A small contrastive image-text model, trained from scratch: 12.4M parameters, text encoder width 256.
Rows from block 3 of the text encoder of a small contrastive image-text model, named by matrix and row number. Rows with one number within an expert belong to one neuron, the router's apart. Each number is 500 + 25 x the weight over its row's rms, rounded and kept within 0 to 999. All counts start at 0. Numbers have three digits each.
Before each expert's rows are labels from the 100 texts, of 14848, where the router gives the expert most weight on average: "tokens" is the input token at the peak. Only what is clearly more common there than usual is listed. The data: regions of photos with short descriptions (Visual Genome). In brackets: how many of the 100.
# router: slot weights (text_encoder.blocks.3.mlp.router.weight, 16x256), inputs 0-42
# up: expert up (text_encoder.blocks.3.mlp.up, 16x128x256), inputs 0-42
# down: expert down (text_encoder.blocks.3.mlp.down, 16x256x128, transposed), outputs 0-42

# expert 7
tokens: "motorcycle" (17); "bike" (11)
router.7:512540447495516516472461509463482495503528494476464527489511499526502501486507486494508523483480505509564519463514447535514498455
up.0:504456512540451458526548472484522470509492486529503450504480526473499484496489502533472481511503431453460479519456520471487520519
down.0:525474489480468479491493526491444508541543521523480529514502484465484478467492479521505444475517504498502539463502481493506440472
up.1:463440551507495491527526463498546492504532469520509516510523494460493535531503485508500533519477484501495497511448498446503536507
down.1:497523499449561494526513521467526520507500560505544545482575469449516504526494495490537502495486539496520483483530480451523471537
up.2:484468572507476482485518504503498483567506521473498490516497466476497492485520499479529471498528496501445520532481532496438506512
down.2:493428521491524490470505531522479478509479528515500514508490495507500509521505547507493461504517515497466531467505504536490450532
up.3:501476509485501501536514512545509453436540463519520507507511510493469511518460472488496492498476484505497486507491511462563517488
down.3:509478522481514506496486494521521467519536475528503473524529517486549543476503545513515495521492481531510490460492490476482523559
up.4:473500517516485489536561514507549507488467520505492416491500542457448471484494499513514522521503467501490504529475497434534557528
down.4:500483506488512473482506526492462498466491524481515534488489492464512527491485526471496508493504476518482540502518527510527480490
up.5:470517550466484491520533519514521498473509507451501497477515466489468471511487462479526515507519501498487482497468499477483519497
down.5:485487559506509486471517503486534472530524471472477472500501530490493515485499497532520497523490492498520497505450506488458497506
up.6:502463492491510495489495505541485496486502487519482456478433504500509503525499524516475505523524506519496514529479514498508496538
down.6:474475522478483539480506515517471500489511492512482491482468479532492511521499499495469467528539499490454491530520493550525483539
up.7:471509484483501507547507532535519506463504502482521512516512478488483486546497529500485530497484499521503501526482552478500573515
down.7:546501488471481520528520526522524520488449506490564535461515481492501472500492506454513472456489485518493483476527498451499503477
up.8:514532518500488506503516512540493446486511527489483494493534517474502505534489473495502505513499470486491510520521533501538497485
down.8:458495475494490523514498472535513513495530504554530522585518494517470516469475467482471515478464468504509456485549489509484506487
up.9:513510495475490469510518510527497491503539528522506511467495479485506461519460492502453476530509492479463503497501486491498472519
down.9:548509541498511482473516535481491488486481469529504472460477467514473482554555521483496472551545513477481528510493513541450475515
up.10:514504502521485460495529509518517507525466507455484498489507478463497470505508497538505525531498493512493517534413505479435509526
down.10:482465454565481517501499485493490515534467524496498519537518536504468497493514493494486481475481458490522467453537480488495546486
up.11:487497495479500522533493510519513490484517528506532495497478508487492518521477537512470499496523513507505487515505544486530525545
down.11:532503526495505544517505505507558508514480511517509514446482495508529474516503507484514505499508527487507484503496495496459523512
up.12:511516503497493475504535509535517477526521545475482529500500475454472473509439523543480551538515494484493510535425496478466493564
down.12:490489468570448482510519476487482511503515512484450493516499524525472507480472478505483510489491452507508480460506487505500501494
up.13:418518522512508499529516514516518506442493502522526494526521500498501525527523539482499526503485491528492510528512559485497562522
down.13:540465490480475527517517522538511510510446515520544557510514448509540490481470520461520471467493461549461486437529455477508498514
up.14:536497513476501500507493509538475486464472507487528455498486500491450476538515503497529445506518508484498510543506526501537508486
down.14:506491510512470512493528510488555523554506501492503505499521478481494500492495481484534517509498490494510530500475492491455522470
up.15:492533506487502501502513516550515513499459520451510466519524493499494434555494471492525517520488496530509480529495485480498543513
down.15:488488501494468509506525554503519491548460520486517493496520482475483449515504486517529477496496486510462519492485485489505495499
up.16:527478486486464464529512482492504516513519484521518523462452471506512508483446512518451476473507498472468475486471513498462477508
down.16:502525492450516495514529537491505521514465499526546501490537483509481483519512487467501486512486511529481475507510481488458495522
up.17:474545505503469493513522529555505468498514519471483519538486574476477512467448486526469517493526478513488515495478539495517508505
down.17:467520479550480508475523520492501519536506505464435487535540481492456484488493464498520558504487467503523528470475452511472526485
up.18:493513577524469471545554458492543495467504494505509439510490542458481519491503530512513497549519451452482481526492525452491510487
down.18:492485504508485495446478481484472512527481438515451505492499486529497460526559471505494475534510508514508511458484475540480475488
up.19:512529514519478506498514498517490462531506519496497499486533522479494471514514446488486466503512475475495497507527534488519481470
down.19:457491484507496486515488478492479496502501491540530500547496507537456496493512455510458504464499495483495455496543509560467496479
up.20:478483534537480488511535469502533489511504492526510491524501507503497517496486535498528524524481475469465472499479511470461517535
down.20:506534465518512535500503475493531528511490513472518538493508505527487485512480472496487516468493502482553440493529477502486551482
up.21:515465484491506474546496525480478523493491478521556506412491456477489462526523550488468477474480509510487496523505559484471484482
down.21:509509549488501513477480523481522510500480516494538525459492464509520489527502476443503519494512505513516491514515535532479470472
up.22:509487494504497507517515517471527497505548507559464497496485474469497495465482503525505507524512491476490522506489480487513487531
down.22:514513474537529531494466517476494528433519487507486503467480464497519487476496511485501476510472525510511531514533512503551464468
up.23:508504519537463484496510453519500482502501501522489481478491561528486523503512458499470458511520464486478492493501522513528498474
down.23:510469483531512511461472512465463523537516521468485504477503488521503464519499473485526492499501504466536516474514500536507494494
up.24:519528502507449499507518500525492444522499543455478514532480541506484502507460490547475523495543465460494501529483541508524508505
down.24:502515470563505472523523442522537531518536534519512532513542485508496509497469469500482542479426499496531480507494535465465486488
up.25:447517515522497494494498511536498476470454478539479469511490540523503478544533520507487493545500487518486511485508500505507531516
down.25:494439501481511536482481505498504489502489538481518541583518469507499498516494507449511503509507499533493468463569502528492518491

# expert 12
tokens: "knife" (9); "of" (8)
router.12:536461472505510497494502539483462501503478454538498523511492491475530491517509523530497510523471512505494538500467528504507478513
up.0:495477542486512520478478490509500438470518487493498454499469513516528517549502498526482475561553495489493491484517496545518473494
down.0:465505511510513482478500477485513532524495509488536480536527491485461473459503494478499501489520514500477469495549494498425477473
up.1:540530473494494468500483528514478503526494525478509510480489492527505487462462497507484466477524503498469507518516552532506453491
down.1:482562493491512478489483530488488525516546519526508487479491545517491495480475464486491472467530523479495511495523491521525468476
up.2:474462486535503490531497466453505510460478479501499464484479477472507531512524525494472525517472481515485500524493513474559487493
down.2:468554490475500556506474476518482495521486494521510510540531493465527487510532484496498475502532510497495496462512493490547512532
up.3:486497485525505505493526523514530492524533486533476519530525509501515523470490492517497532507456485533501521512484483457507532539
down.3:530430510538536504470479489509490518506464490496479520497460528527498540476503502495488507482501573533515496526477538530483494496
up.4:472485540495529523499476519496533484466508512469512482530508503490520514486503543499522491494499510485495494566512560523478496510
down.4:480512541501538499472502515490539494520518542495530466508509501486487509497478527453519513545503497491493514528542502504448479497
up.5:546465487484490465522501527506473482525498487493491491463471492459487478529510486551487478480545499480495522499474496502481490482
down.5:490501537519472443482525493466509495532513511511485446488449561500495503464503516546517482505572494451466510511451533518468476511
up.6:518520463516472530521488495502517497492522537498508516481464507513493491497454509504455458510512488467526480496537497532543479484
down.6:530513502520488533542552485467544493507504507483513512476543498489506556520506481530495526488480466512508476481468529465496523484
up.7:510506501495499451488490505472467485488464482498489515472460499531519509509524514534492499493506503496489496475497509555518460473
down.7:476540508478498503469469521485472498562477485518504493515522465518520460463532489486542495485518506523452494432525466518495485518
up.8:444536526525479525485517480499495489483491521463501528531546524527475539542518500472498512491485488486521479508523526497538558467
down.8:526450496502517527465472465503491482496467441497457515522464470549532546486508510501497508482486534525484468486493495527485502521
up.9:468511499491506517520508531506524499492527543523520499507541493462463495467487519482508493507485492508508512510549475455551512528
down.9:516469503582503470497525480500526503524462519472458506513459492516470462465468509519522494487525520458452505506492479496486481511
up.10:542468481486486459514497515527481470504478477486477494471429499477496467538508501558479485493531502489501521512467483515482509480
down.10:495475537515461449490536507471511468533518515536498481508468555490501531443499515535512468495552449447460525464462514502478486505
up.11:512523510511504508495521447533513518517480526486523467522526519484503546511478502509481539522507494502537479523501532481479525493
down.11:500527513499521523465503510528528488547549478524473489495493502489534521460457491535488538513491513504508519508461472500479472533
up.12:505517522522500517447493527528505494502505517461448473502476482543526503482493487479537507530513497535485533518500543531470469503
down.12:459485495519503493458506524514513471526531540497463525533534557482436493482484471507493527498510488475552519491523490511464543494
up.13:522505474505493482499476499485492510509513478528511494464503515518499484495518509509495403479494495466508498464566497523474460471
down.13:529552483495520534505506534498488492490506493470489501456513501486502477548524471500485518524493536503535507506491517508524518451
up.14:514484513478505480505493507506497494521531508542523486473516497501558565488504534493487480512490509529487516461533511493446454506
down.14:514485475510507504470454493496454514517483448499501519502461483532470462517530488487484462513500555514482486499505508522520451520
up.15:450527520505507540481514515495507470493500518458490527541549526494474497527501479507524539503491485483533491456514496509518541462
down.15:526495496510486481481491483466482501508483447482453500481452475526537487486508479524511524482510506516475498502471487528486493471
up.16:511498523478497483515490523500491500486514529469517511496457489499532535453479536482525458452554520492442514526496582521472468523
down.16:484514516494510479468464516504512495500515499499512467498475520541506499470488503493495485503511528515493488488540489535462450505
up.17:487504490494498510460474498505485509496491501491457521493450501499484480558521529526446528540549510477550546520480525557499519493
down.17:502469501501493487472482475480489465535520486530468460531491515503525504505517530519492497511518519482482516493502478556436493492
up.18:489459499502513469511508482481510515533510497529514497500523467481533561490514514475496527508475490541508499475523461430462484523
down.18:490537485515511518478463480516482509531458469487482491510472491503499480518538487506462496517510555511491471525494514511536503539
up.19:523512498493480517537517514500521429474488535472501490502494539494519531496438501550478504475508475494490491495518507505575491515
down.19:477559513500473545497519477484533537521483530509516470482518508491508514495496467493505538488532460474499488499487499493544547476
up.20:471543519477529533463471524537501485506499520464519509526532504492514476539494509489525512510494529516516495518530505511513560527
down.20:510495521507555499469492465476528505535465499506493478507511535535498529462519482487519484475489556530494483475513466523436494464
up.21:492456509506513494502504529480508471490525486545499478513471520503504529448505542517472490526479489509467513505515500495494461531
down.21:504473495517462464507497515500506503499476503493480518480432527513486492473460523527476462462511469476472494517460507512512486527
up.22:472526525489487482528499494501505520481469523486513432437484505530468494529522494479501494514539506505496474513510517494483525488
down.22:492483533522516511481514512502523468519461510448481516524529465481512527471511534528523566494482465524492495495484500487472545522
up.23:453525527512479519525526478514497502456490512499521500502535533518504567538517534472505501512480490514512473498521540472507547492
down.23:506451514496519544467472491486493489513479479502477525532488468535516549493514518488500523487482533547497493479502519544495487522
up.24:549497500484489507495493496550499477509481552471491497478478499516521519543456494506488486518532499499507515532500513526530485494
down.24:448535490481445508510521488490511516517476498525516525535494519468492503471476450541445512461537442459471478461494469492524496492
up.25:525488487497483500548506486525485487438484488500528452496522499540477532531503499462499478483477479518477490529510541489566509462
down.25:473542513483483531535513472500504490512481487508522521508550482484501516492497451500501480493511488494479460455520477469553508500

# expert 3
tokens: "the" (13); "plate" (10); "snow" (7)
router.3:451518471506511484543511494442514521557534495475503500507508491460492499497485494519430552486504488471532490506509521468500505491
up.0:483493463498500492513481568496471510471467490483504494516490485544481466479518531482534511471468511548461489486515507520453508525
down.0:564478472520510503501459498519468516497495484491497502507501445524534507475537564496529462451483541514508535519531500536472513493
up.1:532494482510502472496505492480557497553493493521481518505483521486518472474487515587500524521495498461505502507441438460469510523
down.1:510532530478560529462463498481509496535498473483483479489480454508548518488522519505537513535534555528510530474489475525519486535
up.2:487532472522487519450495503501482514512493499498482481512512472513472454515522506496512516537479492489519541499501463529505481464
down.2:489575509534531501469526535489519550545481544477514466488476485487527455474492497469538551527510542519477523540468486492461479511
up.3:520468520494482481545563514536522500521505533502508522501512488466491509480468470509499505494523493519471500494487514406493530537
down.3:506480473572489513460476468510495462497514513479435511561494531532518504491500524533517482483514502481504510498494524517475533463
up.4:547506466490498430504501555497464494501522460530485511450483459500497445519513497515484491507493504514499540478480458493492464499
down.4:541499483479560520480476503479501519503520451477505504478504440530547511501505519496519509501474577517540485506495452524468478519
up.5:465510506511499513497501515493486472484524467528469499559513500493484485503537478525527496510477481487491568482499481486520508468
down.5:493507518489510502503545475482530505493479516464514504504510502475535539494483513537502544495490484489497474501450511487511502528
up.6:483519486549484475459510479481507517519508502525491471512513508563496477465513502468513491514464489490493507526516484521477464488
down.6:496540521502538480519509486484515515538461517498533473504500457473543484460487501492521530501515516512479470513500438482471506535
up.7:488459521524449493483526494521467435497537510486475497561477549519484514492478470469499474499513424496466509520514514525520484488
down.7:446528503452475528495488504503496536520523515503545514560518489462554519472475495492492490456538494504514496482524505484535521485
up.8:525481499550463516438511488542488482494490467513413489525473496517492486483513512515525495533484463519478557520452481510496532491
down.8:503477537479481458491509478508496467466445481495500462513447529506506502508522531499518443486526491473467477497482498516475526490
up.9:510501510533468493434519494542480480489521484500410479505475507519494501506513461496530488537510479526493539503474481518500512478
down.9:469505517524468523487503488506495469488488498472470482559494536532489527515530530492513468485547494496506477482527507550471543490
up.10:477488524527456526486529498531509461479507503498470462550501540547496501519496497504506467548505470490478500479521500524495531496
down.10:494521485506517505544525498459524525524508490519493543476473475481506520543486516534474504521501506479497476479500460485522493569
up.11:546508539533487508477539485478539466487506496492457485502465495496525490490472520532508507538502470466466502528450515500483468491
down.11:525487503523511523490462468492505495516490475480446474493460472538517510484522518510499501478535521499539490448532468536450508513
up.12:514497506508480511468507538486473481503512526510470493481474485511515493466507511480538435503518491504459547498520506536508477481
down.12:503509470501502474486491480522477518479519492546518464482480511496470466511495505505449462530489505485509508534514511489519455498
up.13:528462515504480476494507491485549480535502488527473466486427547513511528423466503536471488505518492461484494509480500518471486505
down.13:495525498536495480518523515485521464493489488514512501524464531525460474496501503511503517495491455477457485482491517503504528515
up.14:491470523504464505491511486534490415475539488510487509534488514518486526516479481480493462504506444514482509506504510511522503487
down.14:457528494443509516495478494508518540522506516487542502546531479478547533495476503485516503453531516526513489492518485486514525499
up.15:505531473518489501512486473483481518509475489488506497536530506518468473489511466471551494476469504478502478492523470532494497464
down.15:501519488548530498448478489483483518529465542494481486490484502485512442488508495479520505519516534494501528519518471534492477483
up.16:517502513500462518488495495529522463462486457497484448536450489533451488510505478499541465533514484481462508516459503490499527469
down.16:506521453533500508493519477506452551481450475504508513511523483522465451525509456466519497488464487518498471522510494490513519488
up.17:511465473501486513461483553482437512528539495503498525479505464511499500479493515466483484494483502515490537487530517573498430480
down.17:535511534523523504453506493521520498577493502465508470485466439518571468489474508490533498507532538508494501515503470533456480514
up.18:506502501518493505418488519522474494522471489488497504545479547501457425517531513504501466498530504455488507488516514546468541514
down.18:537498517493517492479540513535493493497501492464499489452474462455504482533518541512523480542549506480507533500449493468500500510
up.19:492509498505482517476530538547524479511555527522462521531502510515513487478457457468505480534486484528486533478505466482487513536
down.19:516520509486527475487517476530511484567519498521496508479465484486503489510482438534463493554540526478527521466499458476538485490
up.20:577459472519460487490522505578495480533516485515481511468479486518484487472458447526462486495491474521502505505486492492518483526
down.20:558498505536493509469507490543514448540498515449475528495503516545520515542474498525487501502524495487517485489485513544457508478
up.21:482472539508472490492519486519470425461546497496485483558493521500479517507502496484503469517513454512468517510515505497519492475
down.21:452531504451493501510494506494518524531529541489545508545525492461549536480458511496508509445535494516507495494516486480535516511
up.22:499485502488488528543499498523513502488503523507510491474505509516488531500476489496488491496508508529493488506493546493542494512
down.22:535515512510497475498481505468511460496471549486494492495506518535524492474506524497534473473499495490467500526506552513465519470
up.23:512501490515475517446505506511490503522485489502496492482499521546486494463497500494467514507472477533510502504523478544504465508
down.23:526521538506544492482535480472537495531496537489526499487531460484581510492463508498521545523517499507497500527476469491470481512
up.24:485446493491494478521494520482466505503503496492502537479474471503499512495521511482487499479537501543489526489503530527477502509
down.24:486498481479522515483435499506514492515512493494491543557475473519568518465473530512521475453516521505499494480516487522504524482
up.25:473490525511465487500519508497470455482545522484475493567509548500475500486489482476494476497510436479468519539518514513535480468
down.25:428525495455471519512485506500510529530529540495549523561511507461546523474463495500490494445543490503509508486510509481553513480

# expert 11
tokens: "in" (29); "sky" (12)
router.11:503500521491492512529547504473555463535560522480489533513537486455501516494459479534503517526508488446522520554452509455556535485
up.0:502501506498500461491481511488516483512489500467487547483499464511538504444487504503515491432489504521471501495479532525440462497
down.0:474454480476549492485491527500490548547536512509497521484493510457472526484503514520473443494524533512527501456508461463524494538
up.1:480440493489502451518491521479490464544469510554530450463500552490492471518526529501492453527496491500473520499559501499501489523
down.1:512525505483509516509505463510513521510499541517529490529515483481515519483468509483527493494552499477496505463528498492479499509
up.2:470473496533488480504526480489490475479477436531498500508500535512500499515538531530450506509474479490487492477486536505499513479
down.2:498514564488471485533554519474538467495499558466531488495523526444493504531487522522550482506533455448461499502470543478487516476
up.3:494467497514491439504511505495511475512500480514476528474491476510524498442499514482513479469471482520448506493496492499448473507
down.3:466445483472540494477466516491491514566541516521511522490497501470483523458482500508464404499536533500507500443545461497527463515
up.4:494486493533475472472554485512525513510484485505468479480485514531485493476486501515443521532494454495505493495477461483491498512
down.4:539454516514516483476477499517491520486490513500485534467500480538485489522521482467500462500487482525514523508459543493527480471
up.5:482490489504513545474473479502496501491557485486490519539508471500505532499469448462489514501483485504529504459540467503547501446
down.5:500474460493513517490486481538485513488529504483510532520536524480440519526492468524458482495519488473548488500491525485521515459
up.6:479510512511502515475535511534548512500511502491458526520513484501512519475485524526500542520480488526519520498459507478476516546
down.6:506457496497498462496489482513514520554499500513525474471460520502521514475464511533480444488524519497500465483503468497487462536
up.7:503505479493513500478464503495459529502523486529476526474495479498469462510526492507487487500515527509528504488512447511507501525
down.7:513495423505515497499472498495486513507454456493469458451455523515491467518522521559479481523488509518533485470469457487533491542
up.8:488490537503505491489537512526511492493533493489473481510473494490506524499522499495517512524515509544473520490437527475457517517
down.8:485491513528491464532535492505523470456477501545487447534440544512501490492513519548479470506516511482436479534492543491494494524
up.9:485505509522490480534558452492523520484476486518516494532513503509499543501506512500490531488460480503480441461491512464477531516
down.9:495483534502471487519533448498523466492511503468514484537511524495495519519491494524523504504522452470488474476496506502476500456
up.10:533496492477491505512507525513473456517456505479499525514492523500472459559517521525504494505523515457534515511502502520473533525
down.10:486516492495508504481487466509512532511486515551508481503498502484502520454483498500529472503519483508475492443519477480529497539
up.11:489498512508502479519538486500531500495496493522487494501513496509531516488493497508515520517481487518490494490499473495482508513
down.11:466466525490536500457493509491517519544536503514494469466471499511477501450486485490474397527540530510490501442544449514515449513
up.12:410462522506494456506530499454515492522524507561507507512518526500505536460534521450495487502488470491433507488550525494479473491
down.12:522485489503516516494483525490509478563523547497481547523494446480517500512470510495515501497524501496477504464520482518474497512
up.13:479477484466509485523488523464505486511438506478508501455480523494487498537539538546487511470516512502533502509491491508459563521
down.13:495507520502495483499501482499487513523514533533505498500514500476524518462486504507539467490532490493461501447493492483510497541
up.14:507538490492517509468507507539481540511522503515491521494527481502493465512499470493506523525497523520537516504489442497500495535
down.14:478467470497503488471472500501480526506456441519499444442455508539475467489529515517474442521495501526489485454522449513532477520
up.15:503533509518504531406476509519493490513520503507455510527520479514526497492498495469505499540483495505503524479533460558485478487
down.15:525494450521494507486494464490481512488451490507472462503504512548480501508535482519498502493485486502506464487519473522491526457
up.16:465494477503488433524496502468499499523437507531521450445476580483466447505535525516480479511508485488496488500517490482505517513
down.16:531507508489477502510502491516485504500482562492527525522506473483532534481454530481541487465532492491477488463506520489484481541
up.17:442461490479501459507463518459500476534442506506549466458487537495480486510532530496492477474506503521485489501554498517474517508
down.17:512521510489498496515506496512487512514522539510521518511528484467519523495483535492527488482537494486484510460505509488481497545
up.18:465510491480518519458448514470483572514522513513502524490494473512482480458502524466501483485512536493495503507527479539459467521
down.18:498473460531510485500496501466498529512460466488503500463476491529484483492542544518496518474460499476479510526493504510487500533
up.19:508502511502513509520516504508540507472537503491488521455496425505542531489471519519500529530492498530529514497464473481503484515
down.19:456444529500510472493486488508521535524524489520519461450480534508473516465510472520454426497525495520508468481518498483524487504
up.20:472499490494499480458478517460419553515519491506490519481486464489496436477540525474505479499508522479452527499500497535467445485
down.20:508486474533507495477496485493487517474472473517484485476473523543476487482539485498493501500478512511505498531500511516512504513
up.21:444448518497506492506491494464520489535513502591523469502505541490501515507552513479486480525510493482467493473575498504477490506
down.21:528532524515534509476480486491530483508517539493485487525508469497514506503475498464525508509528509497486505475539468522438487497
up.22:404467523509496460519538502453517508526527498567516512515520523495495537448547513457496489491483476492442512490534523479482492493
down.22:522482487501513507505490527487504476562509552493476548530487451483504500499459524489512495484532485481467514468507482506472501527
up.23:466477483481500467512476515462514474535441510495535452447481533493497497516518536510496492497514493511501499504544489508473527502
down.23:511510514503492501515501482516499515530504549520523505505526490473532525499482520480537478491534487488481509461505499489480502530
up.24:485543518529466504505534459464474525521523512503490476505474507506457501486488487476483527514523503478452478491520497517525498485
down.24:514488521504495454490510513473497522468506509487497476439448518534494510464488519475499462488504523483469485549495538506498474503
up.25:551513478496470464541547494529476483481461501480518489484480558480479458534480511542482481476507484445489485523447554460557511492
down.25:520519485486461476527514486482481530486482544510527506514507501465520523451460504507552494455525480510483500466474512475501479519

# expert 13
tokens: "surfing" (10); "on" (9)
router.13:483455539514515534506502492515510453463536473503477474523475566500496548500503513507498545520519482533487527438518477488512508467
up.0:548515477482524499496464506496465511502470427542502499470511502488498481517556497531519488504481527511557513480517452497498517491
down.0:489554496468541511511491507458521512526507476542504502472510506469494502465527492514497477494480546499516510503520477478506489528
up.1:467514501486514517496509499493510524514480481479506490497542508475458489549552482526501551515503504515581502503480462469484579483
down.1:474460501494505487481500522525475473495514511486459530570468481484487497519481522510497515517553502510453506457510477506482497528
up.2:498482489504506513498505508542498523504516507510502513513505430544511514495488504419532498482477516536477522504499534500486502541
down.2:483467501515506519505480517440513498518478519457531513495487525493480468518518500509477473495522521442523496490527530535501482464
up.3:484534488497489483510510503474488495525523505492491548489536492479484485490453459498474480484498468473509498500532468490539492466
down.3:484562501515490472484507503466509544486527515513487493510537507479541491435489489495494473440504505482482520526473507511486475478
up.4:529489497576492492471491470507474507520506450558476515512494498543504493472537514494520458500495497493488525492504494516465498496
down.4:504484544503521466503535460487548505508512486532522525502495515473499518459490494520513488473481495456488489513473535473491482514
up.5:460559514484508493479503526470496487518524504506503507469555525501501499506510446477486471513510487492505503478528470512508463463
down.5:456549489486478477518543482501519534529528541524506499533516529480525512442451455490466475464515484502467476519505489459509470496
up.6:462488502489485510556520499471520512521518506476539552503540463462470501514478476505498497489512502469519498481491507469517547482
down.6:459436498522506467516513529487522487508537548514502543571490500449507516468460513529491507475523487483457502490517504466496481543
up.7:502488476534477480503510447504500503543505502524475554488490495531515484448426427500455486453472439495506469499533450492523500480
down.7:490523473492502496469467528462472528495500487503467520497515506474528485478511488505510491477492511501504541485477460528515496479
up.8:458511522516489481506526510488560457482488512490484480498479552485508493484507536550491495546500472476463502496477523499456503517
down.8:516454481501509500467473533517462510508483531497476540532479463518511488499480513454522504523496558546499516447520459528485470521
up.9:479524513492497488493505504521517497524491453480487458458489510501472488541507480524478547543509494526543488521442457482484526509
down.9:504462481517487490516495519489477524493471548504496556541489476481496487498513487475484458496493522498469503477522543505499467467
up.10:481535504485489468513530498471504494528537514498497555461531493473502491500453438503461483496518471467506495486517463485519465465
down.10:473542485497499475504498491474505528505529525516481499524518515472538508429478478503480470440513500488475517518492493479512465490
up.11:493531511486499485504517461514524481528534517506504549456516521465517504506452441518432483493532485484533476485531453485521490470
down.11:467547502489497477481504513474494525513530517525480506526530520477545508436494473482504470462491483503476529487493475490521477483
up.12:500500503494481472491513499552505469520482450495496463463458517504481485564509496556482510548527500507513489493447454491451520518
down.12:500435461529487486502484512477481505515464537507490582515505478481509489486494486487493451490475517497485499459509523514516451470
up.13:498523501482493513490479526462505487522483508484493517498495506506507496466522519535517432480522508466504502481518506522457510485
down.13:516561500509512529498523470548523499476531547522501487523508501513522513513483502514499503544523508489507508525502511491517501495
up.14:478512507470499493491506513537508461512487458489487468452473531498464487557511490551473540551513497516541493498452451495472519503
down.14:491450471533482498509506510492466522497468528520499562541506468478515509481510473477486460492489517514474507467514528516501462469
up.15:464504494507477486489519498515480508520457465487482440479501515509470471533538483538491512555491486511514496492475437487482518502
down.15:507486497509508522488465495527494491508489532469477525563477495498492497493477498458519513507520528531511491453538487518465517481
up.16:469502515492527518462494454503513493502543459542506506540547502504518518507514488491504502531497500498523511487539472506513501480
down.16:443519511513511500462488498491493529487480491482485466548470560518443464483532504497485470487531503475492510537502526528486499473
up.17:489544493482504508515476527450503538487471518508533532446509471521515499477525550491510476465476518509502496502526529516496478506
down.17:520497469518476502544527512530524520525491551476526511487496478527520493483446530515475504469497500491493469549514505483481520541
up.18:478486463489497516502495522493525507544494474522504581519506504528476492488498495508468512465478507486514472490493480507507513519
down.18:502483499492540550458490494501510483532499503492488525520523498547531505486496488493499550502463539504517495521521510529499484507
up.19:529496460478507507472455514500440501485507488500480542446479480536516494510484495501449477467520510516557511488539494533551460446
down.19:469547482511498513502492523453496540493511511505482513491532498480536479457494454487499491473481514500478520497502466515551482468
up.20:488504495513464470507526517522487485502471474494493474484494528530465469510513508538470500523477472506477496479491468491447517507
down.20:494486480540464509487486478539486500536478552466477495556474519501509494478486493473511504507506514523507495463556482520485506517
up.21:503487517509495450507497497555496472503489450498474486471451510504486487567515514561485497548527507493496501518438464500432513533
down.21:503437462504501490502499522498471515530467535505512586495503487481518497494493474480480463486472527510484493457499515504516450489
up.22:476517493520478491488488506533508497496459474484469461484483522536489467528494472533495523525493492510530494495466451493483508522
down.22:518464508485494488504500509511469498504474551484491547528491471482502509496492482441516486548519538540473501494521494504488480498
up.23:486518491529479521484498509518482508499473456468475448504497508548467466528518474502511526526500501507520495499469460510485516489
down.23:496485496535489515510488499522490494514484545482487540542481478495514502474472488455498487526502544533472482488531495511493481502
up.24:481468507517491476529544490527511495499515518492506502529470508477487490503499534476520484498509519480429496506468538469442521534
down.24:479487467503534514485483507435511548548510519497530529484515509462502457517500454507459477513491525454546493472508483487513455479
up.25:549507472472508496479455497509450500488497498500482569440482485530524489537489513535447490473514499496579513516525503531521479458
down.25:464533498516486501496499493462521526512523502515500505497538501467528478470494445497506484497497506484472494483484460475543508470